python train.py --dataset="stained colorectal tissue patches (NCT-CRC-HE-100K)" --horizontal_flip=true --expansion=3 --optimizer="normuon" --gradient_centralization=true --batch_size=64
Rows from block 9, named by matrix and row number. Each number is 128 + 24 x the weight over its row's rms, rounded and kept within 0 to 255. All counts start at 0. Numbers have three digits each.
# convs2: project pointwise conv (model.blocks.9.convs.2.weight, 72x216x1x1), inputs 0-53
convs2.0:136130116107109115100135104137080174110126114144105143133111110160166159123114162134142138112140121110127101115166104062089134133145104139137145155141118109114125
convs2.1:127140115158122122136151116125123131137105137107148131093112086133163086109145090139141157109094142089110183115168112125113106162139137164096150155105132123160185
convs2.2:115091162126125112106150097076100086141138139113118095146149145100129106087110120163169158129143103123119153144147203136152068135125149134138178160131123113071146
convs2.3:103160116133103182157130137128133137140123139145134096129119130146092111143129070091133131112163142106117122118149140192123135088137127133121107117123150131089141
convs2.4:125152091138146105108145094161142119109144121094161151067166119156151106130137109094124138112137118156149142130093116131118105169108164105138099087111109146138126
convs2.5:127145071142164082159133151107135078108148130085156179091170152115174121125169081137097148119158086133152109082107114152143153083133105107144168105140120151123125
convs2.6:124150143109118140153126127126134143093168110182119099112093118086174087102175134169109143144135126138103130182127136141098113116127114125157105095125108154126131
convs2.7:103125157120106093117168150128113094153165102135141121116120136132119126180132151147115151102147101146121084105164149070117127138113088130122153154105122141081104
convs2.8:165123125151143111136131142133194154086136119114136104097108100108119129131157098124142111106189150110143149106157209100135132140131104074130130086138148098121136
convs2.9:082134112121159094172151128117172161113143138111169127127135121158128155052128126100127137169120098141095177123109135175137107125117116119144111131142128142095110
convs2.10:138092137103133127096124162110152144122129144122151125184112115102096147103161129074137132094104154135120114138097190093127145144120089108176135117156128133139135
convs2.11:142145106134145110143128116140145104174130138092069112167109156130123102127106085080130101134139142126126116114087140101127151176105153093119131113114156134119150
convs2.12:137160124122147162048112120128124102132113129142096105136151139124124102142171144093140135131107097140104148160161137122126147182135108121126119153126089133125131
convs2.13:153114158086155098133147108114112112103125133146118087092110102187102112161125143142134147129106128145126131120117099127153084080121127072160075094125089153184102
convs2.14:107153138156123107102121148136106155115081179114110131071167124118151118102149129097136131136073099152138118179130098159135138154107153191126130134111128133112138
convs2.15:153124160159147128149125115115104103171131141132140152115129126144115175122130111084171124134120135152180156131123112165089123164138108110139098098139143144138147
convs2.16:140118115118124132153130159145128119151146144176157096164126160137151127090135140152135129146081154143177146128093094158107137133095123141162096118100133158169111
convs2.17:147131180148107097085131116143116128107133145130118128139108114108107121121116112144124139151146139083137161142140094131117174129121130121089132116126116136120107
convs2.18:087146169124143104161119138146079124131133111112144126164140136166143142127113121148139157178130152110156166092089128144160160168119153153112136098123140143138118
convs2.19:080141144133124194138121156149120141127160094075125109157122115134130146114149111145086131128139166114090125217114077160122130122137134090141129110147117167177150
convs2.20:120138127146111189136109154145113165108137125093107077127094125114148150142098152106056134151113109089120143135111128172081129123113131186126156119150106072120161
convs2.21:134115126126095123148102143102096173072106160140137147169137130156137143110147127129123121152191163093165132135131114111139098111149126124103125163110136135112077
convs2.22:107138079147128103151119069107101117137151102098118086124118146144102088183191104101089123142134135112097121111215108125128141118123158099136130142115112144097153
convs2.23:146090140121130092165123155144113094094111145155144140166127164142127174145107103161130141116097144144131142080113121099112155130146114118162099134107149145153124
convs2.24:132114089115151118141103112093111089114112110163123120093127082141161135177155134138147121118100133126054167101116070133117134126128126083125163114156120148142146
convs2.25:125088085116172110142134111091134131130127111091120065136137105116165144106146143107079165144121123160131149178130145127082153114116106132148126108090113147156110
convs2.26:161121170149161119060104145165153144128096123129152195157137136082141162125138131089120116129089123119096153097141131111138115142149069092140155141125145150131127
convs2.27:162134119074145126120134144111084182137114082122152191125142082126136162150187115141134088090153179106139122059131157087104097124116109125122159161118135148123141
convs2.28:181113129134091133071141114138108127108124154114124175105158105126123103088140080169101138114191121136093145129130162136121117102134107115138158127126159151087168
convs2.29:142086115176107119135161120152107127102125147140099134128115125158128124132105155151160095150136141101082119167159134117133155126109164125137151145115135136099141
convs2.30:157117149157082119137124142115123117140152119122138126140120123144098148139091121121177131135149157076095160114135073125150137160151097090092157099140089153084126
convs2.31:148119116092095114124136091149173150128126140172097076156133152119116123118100094130163136119109148091090156118099107104162130149170161158103126101144129124133106
convs2.32:097152121117125119136119138163091113088094119121125138138151140153153096104122136113112137093138091161144138126122139113103144158153111137134123131111123146147104
convs2.33:058126175138142105146119134138111144142130103111165056124122147144119090134124140107186118139130157083112127116148104137142152132089124130108138111153133131139127
convs2.34:140128136176099127155145115152152140133135106086183124160128114149124076164133109116081111097162102125121117163109129084132161090105127090129093158151166151150130
convs2.35:142139128082105124105132124101131105144117146153154110132135118189128160125056092123151135107067184144098144171151121130116117140143107123098168186117114132191155
convs2.36:133165123099153156152128117178125155106123141133123154096141134126075104140140089121129107157169092142133128110162112114104117133143139133155120095126170150158144
convs2.37:121120114116125126163127135157103158114130121112127165121078087109138073120124108108146119116147146168133172176138186157125134152141153136146147134127126099147115
convs2.38:117189117129113155102109146162083189113139143122124081121136111121107098145143132118135100133122146143117134144125121135138161100081137140124106132164102138103136
convs2.39:120135134148106128122114128137095127130131101118100111092131151116116129123118148138111128157171163129148111107197095143111123116148101086143161106156146110155163
convs2.40:161100130122133120139128140135110097158131156103110136130100131117123148131163097133161131114121137103134114146158130120102161163157137121109112169156122101103165
convs2.41:172097131135157175093121143138100156085138161133139118135162098174154112090162131144094124150126143148157140154074140115137150116122120094110139116129112136144133
convs2.42:135113093088118181115142149161177177116139153168055161086131137098115103072096102108129134141124128133122163151093161141138171100103137145132127117127131128131133
convs2.43:112115123135171117164110142112111096112154123135123149105093135110076163122074173072118157129170100142129159107080065134136177109111121150147120088150121121177112
convs2.44:091162158165151158080135142131161118121141109110114112149141118104149110169140131142144102103134130115131158142166171125169119095125100109127150120135112136183080
convs2.45:084109107143147189137121150120127143177156182102134143099163138137126132168144117130120131130162143182136087122147124139126139104105140153140144135121095125122102
convs2.46:105126124143136093172115131123152132135137119107124097092145139117097086108108131092109148125138124160082165150086117130106156077097156119139076103127087141169128
convs2.47:142106148108161118147114113131115170120149141184128105168123148131128196113123177147131122134142142080103112131123108148123140137135167098129146037175089123149113
convs2.48:115108165092136141109159151135163101113167128111141154107130121158117099107120143137154141133127196180127132079134109142128124141142098101144117111138117143163122
convs2.49:153125132137187132148135109115120113085086111065140103140144134135119080133074126162110134131083114100102134107119089118099080112129126195157133122127148156121105
convs2.50:085124121123141122129116149122134117159143091115113136111141113108112137114104137104136091104083121164120093158105132161122129102108153096133095079119116144144149
convs2.51:127102124125120108096114083125144172127145124118124146097136121126103183095148143095179131115153092155145133108129108138112149128123096126150108115118092141136153
convs2.52:107103157124117136117117128115118145150109110110111142148179104111123113169179105129095132115152134166127136117171093147135112130107105155138160107164135151161130
convs2.53:157096158126125143127130124147113180127152141163090128152117133134132095118121134189122113124097155116135138111123138136142087166115106098146143097135108134083133
convs2.54:175129127101098084160141111172134138125138107122140165157127139112156165106101139129125144149185113100150115159143144110130123142092085115112158088135121122116101
convs2.55:102058107166128096165101093165149101094121187122140119122120104113131180152153086118127150138104118122125142158177128115122136177136139106120136126114096154157151
convs2.56:146104168093126132134129112140152153142098131086144074177104140168118145100129128125164149129084139117132118186127119098086152130112122099124161132137133072113141
convs2.57:117135133108160089118141134148169131121121109135132098126123126099140129075120105102182166151134147118137113093093117132128151134086153100163082157144113120118187
convs2.58:092136078189180132088105099138101085133152165148112124136115099161130098127105124103159161127089160171124136133125129120118113125108156144158124131125132151148155
convs2.59:104134134165090121123132128103140124151126086143166121092078156152121146125108192096111122119115076130150123156118148112105102144075072102130087145098100130076110
convs2.60:081125145143107163135112118177110165118135120107106157161142123140099108129200129148165166164089116133146098127108168111122157129112129101109115168163094114116116
convs2.61:150149092135117133176140108094162164116106146088117146103144110165151113227117113143169103156106141126138120097121106155142100117125104182117150115143135130151159
convs2.62:130138141116124125171142126124098144094111088163169114138154122094165141170145132111141145103118195156127146149150117151125157147106169070157138107122157139135147
convs2.63:099140084091101120161139132141083142115165083108143139143102116119141152087087104116157125122180143128076167093073151128180139133181104137119141092115127115130152
convs2.64:099093146141118095161132140114140150077125127110126146118133136082073179092117139134152151137198088147161127151128153110083142123164118093148132110107105138039147
convs2.65:166159139107102144164113134133165169120108114151117128157092103121117144166124117126103132110129165114120145159115187147103125155122127129129163085161123106156160
convs2.66:108120158182096090127153133156081144157126111122193149083139164148125114158105062128083150111113125171149127168147092112100142111135099114150113120122124139106162
convs2.67:154108129104150180143114119102139162124132132139093106137132111088151103169144109124114163139167159145119138114114114125136122123131099154139156116149115124163145
convs2.68:165115091110114114124145107110156044173144175149100129157131146158165133139143120117089137126093097094176108102175135144099148105115156178097094121153153153133089
convs2.69:097176121132133161106123140125163142150143122134123123140136124103168091125113109046108137154131107147116142094147160151125085139127122117144182110115147114136115
convs2.70:152119095160105135139132110165141108182108110145173147160129114158156143200179158083147118149092136144125120130124166172113111100141168134142141126098139122111131
convs2.71:161146098146117111103137132122140157099139169135165126169119132142118115119143131134128121111090086108124109147138088097099128100107139148111098071142086114134120