A small image classifier, trained from scratch: norm batchnorm, activation silu.
Rows from block 4 of a small image classifier, named by matrix and row number. Rows with one number belong to one channel. Each number is 128 + 32 x the weight over its row's rms, rounded and kept within 0 to 255. All counts start at 0. Numbers have three digits each. After the name is the row's rms in percent of the matrix's.
After each channel's rows are labels from the 100 images, of 14976, where the channel reaches its highest value: "responds to" is what is common among them. Only what is clearly more common there than usual is listed. The data: stained colorectal tissue patches (NCT-CRC-HE-100K). In brackets: how many of the 100.
# convs0: expand pointwise conv (model.blocks.4.convs.0.weight, 96x32x1x1), inputs 0-31
# convs1: depthwise 5x5 conv, stride 2 (model.blocks.4.convs.1.weight, 96x1x5x5, trained with AdamW), a 5x5 kernel
# convs2: project pointwise conv (model.blocks.4.convs.2.weight, 48x96x1x1, transposed), outputs 0-47

convs0.35 097:076136105136146109178196088138114083142112134087122107151189130139122124123155111217117105139098
convs1.35 090:075119166110096139176087107147114115148166180155117156097093101107120141198
convs2.35 110:100126127223134126156101116127186153140142168162142153182119077118119096085140169186132102209159117120108122142146090130158086100115109107110109
responds to: tissue: smooth muscle (47); tissue: lymphocytes (33)

convs0.51 090:095144140075147145080085121136156089111167135180075112158130131113113108176130103174207123126152
convs1.51 095:152150147149199121112134107120146101104069079120127101113102120083102061092
convs2.51 098:162121158169101142144126094104156148111067118181135094127173114101121114169123121134110110074135033143127152119135119185187135122198111116081142
responds to: tissue: smooth muscle (44)

convs0.54 108:193167148182127154137124133113070115087121086171126147192087101128150094123136116147126177134177
convs1.54 117:135163177124124118160096118091109105083058121137097061098118081105096113137
convs2.54 098:082094100136106129143150112095125121191113114111131061156098138112150124147107082092124188092105158075132151118088135129064041104155168125112142
responds to: tissue: smooth muscle (39)

convs0.24 106:179145138147093103167146172094145084159091141084091176118120150092174117166153126089168118182128
convs1.24 099:162125139064071119140159168088080134139127146066114060126142154126114136125
convs2.24 104:144129129124139158148159127106225119092151108098112152158133138112171126108128180135134153191142119118145127147173133130051141122125183223151137
responds to: tissue: smooth muscle (39)

convs0.59 098:080116177100142128133155162168075139130138126156147141144162089172175170070151100143180167096137
convs1.59 115:143083087086073154087107105106093083070079093120107108116125123144136164134
convs2.59 111:113182149119120094162097128161147106172141138211199159114150128161100095081154072115130175115151139145183081070136120091114152129131134103118149
responds to: tissue: smooth muscle (57)

convs0.73 112:162108136084129176134157151142141169160107142162115122074172079175151107080132194143131181148139
convs1.73 102:138146105133143102115177150116157164196204167138154121182130161128137145093
convs2.73 111:126066083148108145152146080146109105165134140118062133152149169055158133109120182119121168173138115117163151123114090135121145147210152113148071
responds to: tissue: smooth muscle (32); tissue: adipose tissue (27)

convs0.33 083:141130130097167182175128109173091127197176148146120106127153061123151182093115141162112109105106
convs1.33 119:084120143115121080119179154156071136163145113079161134127068115066112136141
convs2.33 106:102065085110109172113130151194080109149107175169117159125165195127113101111124184160165121128095139175143136152117158130118076066133158154120121
responds to: tissue: smooth muscle (38); tissue: tumour epithelium (37)

convs0.49 124:119129134138185142144118114119088163094128151081082142141067086074106143061139128086146152089090
convs1.49 088:147137162181184141190153159095180172145095082129133111101110125129091110114
convs2.49 100:123095151119203119130081140073097151152128159161090099143095189152127116112151105186169097139156101108069095158117141125113142114082118086064104
responds to: tissue: smooth muscle (63)

convs0.20 122:150172120124122108061134115119131160169106099184138110189166144112121091135083165105197136095107
convs1.20 087:149142173128123148069084132164143080107133143152186107103109178090133083093
convs2.20 057:088151139138139095109106181149181153117133142111100162084088077069074124108130159129077094121131089125121132081164060069148154124125175151103129
responds to: tissue: smooth muscle (63)

convs0.1 120:138126148136196106206079143146082089159108107121151076067118147118148095104162141123131093146126
convs1.1 104:098140122126142119158203128154151179200125134149139198137164114113152153110
convs2.1 111:200150218160115139132117111092071129118143116114162125118080102079131115163153120083108136115082159155142082113125151150075105126134117201155145
responds to: tissue: normal colon mucosa (74)

convs0.61 120:160128070129170097104120137165118088092176146084064166128150138115117120063148141182108154155125
convs1.61 120:134160125149127158197158184115148135178180113139142193165123149124103094140
convs2.61 101:110110123117126169077120127129118130119088140154116108213145118111156182144182103090122097082096078115115103125172157115200123131070167164097094
responds to: tissue: smooth muscle (90)

convs0.0 101:142117113094115124097098115146165154135164158092101147075110075122057107119168103161141159203113
convs1.0 099:106087142119078111144111133161173149121126105149115075142059061110105140172
convs2.0 078:087125113155096109154162142125155103080148120165152138124181089128099080070102180132079143078145139123084117163112131130080123195126165165191124
responds to: tissue: smooth muscle (35); tissue: normal colon mucosa (25)

convs0.80 094:099150143127138174084176099140157157112162128124187164102077068062137114140113107124073125143116
convs1.80 096:108145136105123121102197140117153051096162138158088079115143144154078100111
convs2.80 096:111159156131090100125159126099159125117120119126112110107140158134152113092086172171162114161134090114178158163139138094050094098134128239089140
responds to: tissue: smooth muscle (55)

convs0.71 078:151114149070109194151097149083144115123142098182089117142108117132138112151059173109061135128111
convs1.71 102:076089118079139155160127126111123118088119128115218109126085127146081085124
convs2.71 098:066134144141192141160115119108162161102132116155129175159098146057139095109124107128150144134116121037162158201168137105141164128109135089161107
responds to: tissue: lymphocytes (43)

convs0.8 108:077122120106132169125125113099108127109121110153091181136131140156154103057166137098177138078050
convs1.8 090:152108138156142080083150115163081137124164166102060161176158095097154117130
convs2.8 105:148118090116145156074139157182133125146130110126139146117155161152099148151094163166083190122171119167091150183173028112168157140137113141119140
responds to: tissue: smooth muscle (45); tissue: cancer-associated stroma (29)

convs0.16 101:162126116124168199122144150086104143117163116127112101085172081109192123120103127066159163154095
convs1.16 094:135128130145100183143080100129098141123116061165148145127133191169193136147
convs2.16 098:148114136137096114134106122101097153156107130149179200125163158103099037113144108161113165082155119104222152130177138109122140119109173107125102
responds to: tissue: cancer-associated stroma (36)

convs0.12 098:173164103141180106121212134127148119136114162119077129083121108109137171174143121199143120097138
convs1.12 089:146171130093099128169062114098120140095088139122177188138139089158170152138
convs2.12 092:177122107136105164097040138146123101185128107101131082165096154152054213102113128143170104087113140112132144106094163116123102125169128132139121
responds to: tissue: smooth muscle (52)

convs0.77 103:095131180147167089137067148104098135132118169155176158145139187102158109128130068147190147136129
convs1.77 106:097118112134118106079155102059112075085101059148149139112099125138156140088
convs2.77 062:051143118175115114141138168161176121174145115080097107150080120103145148134134129115105080167165105115170147100061125179134199117110130147161159
responds to: tissue: smooth muscle (31)

convs0.2 100:076136131147109120170103173126096116175139166148116155073151162180065127081125094099108088157123
convs1.2 076:134150163135127151129168183155151151142129172130135202175163109189140166124
convs2.2 103:134133129118152118119173083079131112131177204159160142120183129092114054145143127200173065140109138146117104091140097075114145146119166132142120
responds to: tissue: smooth muscle (65)