From a checkpoint of a small image classifier: activation silu, 12800 steps.
Rows from block 4 of a small image classifier, named by matrix and row number. Rows with one number belong to one channel. Each number is 500 + 40 x the weight over its row's rms, rounded and kept within 0 to 999. All counts start at 0. Numbers have three digits each.
After each channel's rows are labels from the 100 images, of 14976, where the channel reaches its highest value: "strongest on" is what is common among them. Only what is clearly more common there than usual is listed. The data: stained colorectal tissue patches (NCT-CRC-HE-100K).
# convs0: expand pointwise conv (model.blocks.4.convs.0.weight, 96x32x1x1), inputs 0-31
# convs1: depthwise 5x5 conv, stride 2 (model.blocks.4.convs.1.weight, 96x1x5x5, trained with AdamW), a 5x5 kernel
# convs2: project pointwise conv (model.blocks.4.convs.2.weight, 48x96x1x1, transposed), outputs 0-47

convs0.69:504546465507515544510580491509452495543498485490485507559513403471431496510525510396500481538456
convs1.69:553510478446478541524425500440549464458426489553514463489520502472483433489
convs2.69:554477478510601503473499423524481574461489456463547509508417473549529523444542451432543475523485485471504503542511452516483459419502527501473506
strongest on: tissue: cancer-associated stroma

convs0.46:471530549448544451490571473484482477479524485456576507464542557536504413441496497495476462543462
convs1.46:518535530497519529531441527496534507466450456493471459452371512506484456517
convs2.46:477529480475488455481526526494509535581547507433543393546487490546418540524544509449494502505465564454568518490498510471525545489463514457492569
strongest on: tissue: normal colon mucosa

convs0.41:562554490498433543574535521491539457449515473480476535546505449450513534469483481534569464484562
convs1.41:504479510483450453500526451506469467466458472479452447481401446496456428503
convs2.41:554579468474516528499472531508489443518510572542472489442526468494464559458467496395489562517465568491512456490458514465551479535543546478511444
strongest on: tissue: normal colon mucosa

convs0.32:536498465481472528581494493495513539491450550529490491386547438428530497477454544523496458487491
convs1.32:488460498446452537551474466470525542509455503575588537482481559539519520526
convs2.32:489520536507477521603479481448541469494552577499502542536533562456520523499431520445435477475546484522492561474483522591481538451522481470469520
strongest on: tissue: tumour epithelium

convs0.38:501506490479527515445489475561566528537502427469529503581454454426480459481452472478494522570473
convs1.38:446454447486476531464510475395509434438427473504540504526478508489495493494
convs2.38:500444509531448496489571506450505507486491512519499461436540440470501493461496535503493487519425430392489568508456528529522459519455492523545407
strongest on: tissue: normal colon mucosa

convs0.57:500423562538462555452524454445491448548541524537539539491461474471554514509528580464476498506482
convs1.57:448477557477480506443507542448572483428549505496485455524536494540450447528
convs2.57:490527540514416487459557481502493504496556456450451448526492472509446513456498459494497472535593617523502505517511473525476554463533512535443443
strongest on: tissue: debris

convs0.70:523544507513497502468550505510535452401446487551388459533460510532482498559543498492458507486498
convs1.70:511536494476472496501473514437509521455474413533450489435436468464445488437
convs2.70:509535490504513524544486498396533499526453487432440478585543407482497469517565466471461499490443474538509436516543460548504508514538531548513530
strongest on: tissue: adipose tissue

convs0.93:460484477453508535448507421512451482478499467551485578433465559592520493512491537493493540511538
convs1.93:499490509500511470507487381477495432466469528498429488492471490518504447417
convs2.93:519461479553452483559484541454499539453551463540527519440471449476440515535485555487500509527532523575508451412516496586539490484533526543537549
strongest on: tissue: smooth muscle

convs0.83:461547509490497484445469477465535440501517502490489539480511470482598489516423586442452479476451
convs1.83:482450468468459474456454478434488490450477439458507456492438482480452461430
convs2.83:543456522504584529506491499481503537573434510494512467472448516507520497562553509545471548439507535489434518529476461610571480551517504484543518
strongest on: tissue: adipose tissue

convs0.47:462579486461520515469561561543502509539495525492453563435547507471492497515502448452567527464442
convs1.47:493491525414526516527504445473539520518475430536449447421466472460490501453
convs2.47:542488482519481456524516516553451505479532601482559473510534457532544446476512416470444525539504483540524536467514547529491589423477439499509484
strongest on: tissue: cancer-associated stroma

convs0.91:499510510417468409514513497522484560456531422503532477536485490514538503472578531458486439550515
convs1.91:487480443462465501486490459436488525533552507477491612587483498513539493501
convs2.91:519510523543554439537559503496520526518470556422468590464442523531588522518501463520463515515464495491478493479427463517480411488480540455515537
strongest on: tissue: normal colon mucosa

convs0.62:534422518476517436533485500522455556460540504489504472495489463466494491457533518430510409585533
convs1.62:493515515483497477479484413429542518468487434501469468539518500520593569505
convs2.62:459545447422545445447486507464512524544466505428473535505484463522542491573527512509503524541492530569479431480526494478434465540479494426447447
strongest on: tissue: normal colon mucosa

convs0.56:530497438486523574477511480553445562520477557460531445514493547498522412441491525499505513550453
convs1.56:532509487504476539555518525484551563582516546578532539524515536492559542528
convs2.56:484587463461547525558439527547468481516511523462537541474486478442427458520545500508416458492555491474443473489409518486543497541497519532509542
strongest on: tissue: cancer-associated stroma

convs0.67:509516459443516481487481453552516442520531531448485521513447514470480509582490574427504584519533
convs1.67:543441479445519543467498406539473486471522505481492494532534543485543535587
convs2.67:451521530505473513440549484481500407473434545539528547481500513446502494454517494410519558533427490506500485513489535494522457424447551445474455
strongest on: tissue: tumour epithelium; tissue: smooth muscle

convs0.13:546474484493477514446440489493504532443504445518497485494406558546493557449479533434570526530517
convs1.13:532480473492477423567552577517542511473528468527441477513449475563511529479
convs2.13:509549529498432527534458507464459507488539437504547440557473454479495522407525521577475497457563537479496547493461480519585523527500436468476467
strongest on: tissue: lymphocytes

convs0.15:443500450530450513513475493537475474506478495554533488521548513497545381577497490537530516519575
convs1.15:414515470570469516496444486462577488498428525538505531502452533543528500516
convs2.15:505512580519501488368415520503461522489508512552458466536522516485514421530550489527535515498540449465494478543480559518510533486546560479511554
strongest on: tissue: smooth muscle

convs0.76:469508526496598493537538473467465514503549508569461538454506487422462484494493532504522470599535
convs1.76:500537530573489532527531541521528540573524517511474544471558514513602535501
convs2.76:473515460493474566504465552457461598521485561504531517457549531497508554508503481525575418525462539462541487548473488507429542498514497463550564
strongest on: tissue: adipose tissue

convs0.75:581538503447485491521524473562543509523447452499586465563543433461460469480517485532518518498462
convs1.75:457496492537538451510571499536493574584529518515559519448513522528452458481
convs2.75:505513507466447422517535539473508559485453501476571530526495537523538447544393474568564534472525492513575496505481546490518509554546448482494535
strongest on: tissue: normal colon mucosa; tissue: cancer-associated stroma

convs0.81:508446530413542495544518484471479453519453544517566450495552471452485483489563523528504489549424
convs1.81:512549484452544534489491440523495544425487471494550479498475427473472482411
convs2.81:501521517522477484489489451522514529523499431487534492455484605511482508497511466542479418405470508469516519477525441511505510428389478467516565
strongest on: tissue: lymphocytes

convs0.23:522546472502534479535427562455542535484520467530485474434447481584486503463477511415518508524451
convs1.23:480514450557525512528568582550491563555517508513444514509512548505532475556
convs2.23:515480483524452411477486496458473524612545469461504500505546491548523506519508547538530486468493481496519513541429397536507447535520565475541545
strongest on: tissue: normal colon mucosa

convs0.14:469513531469553515482541456459470490481514483413598452491472485513497489507549485575574498480452
convs1.14:487516532487548530520523508524492456438473513500550581617494465490466480465
convs2.14:452512429545476504531507460452460526476557479414552532488541511506469474434488543490427500508490492439492445508514510554494549487524604484562502
strongest on: tissue: lymphocytes

convs0.86:458480559476497586491486501552477484534609492506531537519480515478526523506513538514605476465469
convs1.86:498438517515537561480494510523527563418509475416464575544467501489499496486
convs2.86:491526497525563505523606516458491447503497464515519493474487525497503457444436557542526542489436485475474495519592411559570495487467527480506463
strongest on: tissue: lymphocytes

convs0.50:479504546423506510452456517516439451532465520564485423556455499538496496532439486471502500580489
convs1.50:518516496482507530475496517457509463454447405510459419437476497459429486493
convs2.50:466451476508491570465545504480603533445532504553500465562575490465493480546499502479525467469423567434483523476502545495536493521555500444526526
strongest on: tissue: tumour epithelium

convs0.74:534428499484532508456565501488481467505476613476528532477566455540496487513534517519596493501500
convs1.74:511492530591524543506536520499553511536570499547546495535555545505563481453
convs2.74:541567490534491456476558460485386471488562432516527451439511506532521495520501486491569475527519553492539492467590510528502509522524492496568553
strongest on: tissue: adipose tissue

convs0.25:503469514480538478472577467528410515498476525510477411512517496467492519601533483473530540560474
convs1.25:551517526466492503551525563477545512566526560473583492509497560540516559494
convs2.25:475541546526532493476501525556522471450501558506448397488472501492418522474554535495523426483525456514476490527520426540492546455415543515508468
strongest on: tissue: tumour epithelium

convs0.64:535480490524562441438420508489461440496511532550558420529498451536534477508539490491505541543533
convs1.64:450482522536490460456552557503443507513523498484480522565609456470483534512
convs2.64:483518560469511509449520466515505495440571502441445515433527480416507473552425470489513513494515528517462509593494481472517542485458513579461437
strongest on: tissue: lymphocytes

convs0.66:553515483511527526494439424499478517476456552496474399511555474542506472504532427457460444492480
convs1.66:514442406477481488488433498423508502443413469509487493472484511495514453515
convs2.66:476433512516533542494544555502548536506491474506462476557570517497473471484565492459540421420429494518430486523537465423444494472466510513537478
strongest on: tissue: lymphocytes

convs0.3:480478486555518569496428455425463513478507569489490460482524522489461515413472550534568526512502
convs1.3:501497511466540436481530435521535556527535538558534576465487512498422522468
convs2.3:486438504517494456531518457557517543546515458514443563482488471495465494494452515539446492530475515517470553565487520550547600502542388495490530
strongest on: tissue: cancer-associated stroma

convs0.90:490509452501595451533520516448444527471548432464505473472453524446543492439526491486544453526538
convs1.90:514498499563571497558563505582496456498520450483474501490434460450495480457
convs2.90:465499479490569454529453499423458500488536516447471461428468549583582498449523521547455532496448515522463464517520528471420512489521519506446523
strongest on: tissue: adipose tissue

convs0.31:431547547488426487496474543481502501449495510506543511541538427488578590538484489455500491538473
convs1.31:533556507555528532542470468549510551527503544531427475492439473506490437439
convs2.31:530504403489530445570504480558563482470478481487459474488534544484498473484446487483495503505569491551453571496481452491457565599487528484549514
strongest on: tissue: mucus

convs0.68:634546571444471476487489529499487455426460528495509485505536525477508486480507531515449450474499
convs1.68:533485473511500541490540477466382510490518505523445465439479510473536418524
convs2.68:435505511486486440405481434478447487536567541537505476505572470456495493479590483520527528446487513447518414489532485505487486516484499430545489
strongest on: tissue: lymphocytes