Weights of a small image classifier.
Model: 0.557M parameters, 40-pixel images, arch efficientnet, norm batchnorm, activation silu, depths [4, 4, 4, 4], widths [32, 48, 72, 104].
Training: normuon at rate 0.0024, 12800 steps, batches of 64, held-out accuracy 99%.
Data: trained on stained colorectal tissue patches (NCT-CRC-HE-100K), 45211 training examples, 18.1 epochs.
Rows from block 13 of a small image classifier, named by matrix and row number. Rows with one number belong to one channel. Each number is 128 + 24 x the weight over its row's rms, rounded and kept within 0 to 255. All counts start at 0. Numbers have three digits each. After the name is the row's rms in percent of the matrix's.
After each channel's rows are labels from the 100 images, of 14976, where the channel reaches its highest value: "top examples" is what is common among them. Only what is clearly more common there than usual is listed. The data: stained colorectal tissue patches (NCT-CRC-HE-100K).
# convs0: expand pointwise conv (model.blocks.13.convs.0.weight, 312x104x1x1), inputs 0-103
# convs1: depthwise 5x5 conv (model.blocks.13.convs.1.weight, 312x1x5x5, trained with AdamW), a 5x5 kernel
# convs2: project pointwise conv (model.blocks.13.convs.2.weight, 104x312x1x1, transposed), outputs 0-103

convs0.82 106:094088119111141119122139137170115137118152130124131126130132159135101127153148127093122158125153111113143127148123112053131132121137137128150114123155103138140032099121077124147170109144110126169137203136150128109152147117133166146083102111135128149134123107106138115103120146078134124114122137094110155107121122
convs1.82 100:151113139082106124121113099162119127124155098098103117162144106136168136087
convs2.82 106:157171165081091092131149093126072110118106146107103149141161134119123099118159118133165136111165105108124121119112104132088140198134121139112130098132151111141115118134150142121117139115112148124165164091145080126117173119160110134101158126119111118151089122128096153113104137141135117126136135111111080076125100
top examples: tissue: normal colon mucosa

convs0.78 111:149160157139094125125112095098075117125138111158124143106134122117134150126108093153091164138130138124127146143109129128103136157113141116168104183103135130142112150130132151135158157115086129222158141122113109136097167128081094121113130120127127160114127143102113109142112146129115061139171107143105136148145109
convs1.78 104:144185169189148145150114132153144123134152143121129116144120150140161135117
convs2.78 085:132143102127127102135159153123135115148123135109099108106117171165087127141084126130111155103135127140114120167176146124105115100126128160140102156124068116148126129130128112098148120109099172081096123170076123114148117086171121126109153170129137102127181115112145158160120084126146145107091132106111158110127134
top examples: tissue: lymphocytes

convs0.169 095:154141115165103142113172175091163092101144132121143121108150124112126144106149076141107163084124096183129108126151105112091131164129149117132137199129113144127082105144129139141134143148100127184136125148153146096117108096103136169127127093144092132117106126109114120101123094128129137128144082129112122145115108
convs1.169 104:162145179189139139158139135105149113134138134118112143144131115096133083134
convs2.169 068:177140125120116121102118144129120114122137113104092119132067159126108139152111135143113157114146146130113127117115123171101111090115154168098104157181093129162152124139137105070134140169119163142131113143101090115170145106132114132105129139146119054130144123114141129131127079143150091148116146088124129080127112
top examples: tissue: lymphocytes

convs0.21 104:152124117143141123149108122132159116156177147166132123130149137123107146113080126145130152084137141133098093105119141116096121177130115088108105114095092130139125067143105160116092148141139129144156141155161118163120103111109148137169092103174114131121124102072113122089109114146097121136132080116122100159126166
convs1.21 100:124119099096099108105120102109102118135140119179139171132120157170134119094
convs2.21 099:095096140135136095105150121131100164106092145128117130105148114155104103132144127116107103137124116147173134153137142126116133100159135126160171099092104088113123172104096124154151101145131099147121113098110123143110153132130083103119111144119183133093133153128081108138147161085126174103188127171132117107110147
top examples: tissue: lymphocytes

convs0.58 107:183168134116089129163152094131134134106121173093132163109148150083134123168097087138092134098096154144116105135107114121127145123131126097117109179114134103152131119125142106137133167143116159140139126142124147104153155100102123115190140147138156160114115086085136087132155147147111127117097155101109131159130157
convs1.58 108:131128088131136139145157131137120124131110150155149116144108198141131185140
convs2.58 075:107127128133131121152150108168125124136153149142117110132161090159102094090143122123129133141093089206085129132175137106104126125134111093162143112087074100114107166129123135168142118092116119123119111131112102181144136112162156126104153161116139134138152136122099127181121135115147150129126143178117146155141143
top examples: tissue: lymphocytes

convs0.7 084:134136168145176126129115116099143138141158085089136145155167160091106090141160141155124127156115134093125156137148164097116131116107169126103135139142132164120079110147136131059119133091132170145114132128108117117101142150131111103076162141095088174139133151114088110120099120123146150162137121109123126119138144
convs1.7 096:112122139163095072120108158154097097079134152138135140136142122151126106125
convs2.7 098:083117162120117115124156136108119134136073106118085119139159124093113106136146154115141096130118129171124112096141152115106126128121162142125134138179158108114111110143140108074116113177119151114128078071145160112109161131132164126101160136155133117127087104140145112117150175145107080129169151118112090129127138
top examples: tissue: normal colon mucosa

convs0.107 107:151168131129105181110153127084155140097141124120125133104140145124106145147135144115117108086145135152101154123103176118172115168154148104137095127104151123136102111097080149139127173114152152092126128109115116067127153093090106128165095142113126154138148129107090145146105123093151163126139153079141123133133143
convs1.107 093:134148104145134143137134110115150103120118152175148099117148151181153146173
convs2.107 113:183147099114112118118133122165137097128154134125111168122144106166079154091133141151132134159131147121164137145100126136110140140096094106176141069128122066138111101120097131123108157155129122121155107147139143110148143170154131150139101130154130121111103136056140157142138151094139129167114124127109096165140144
top examples: tissue: lymphocytes; tissue: normal colon mucosa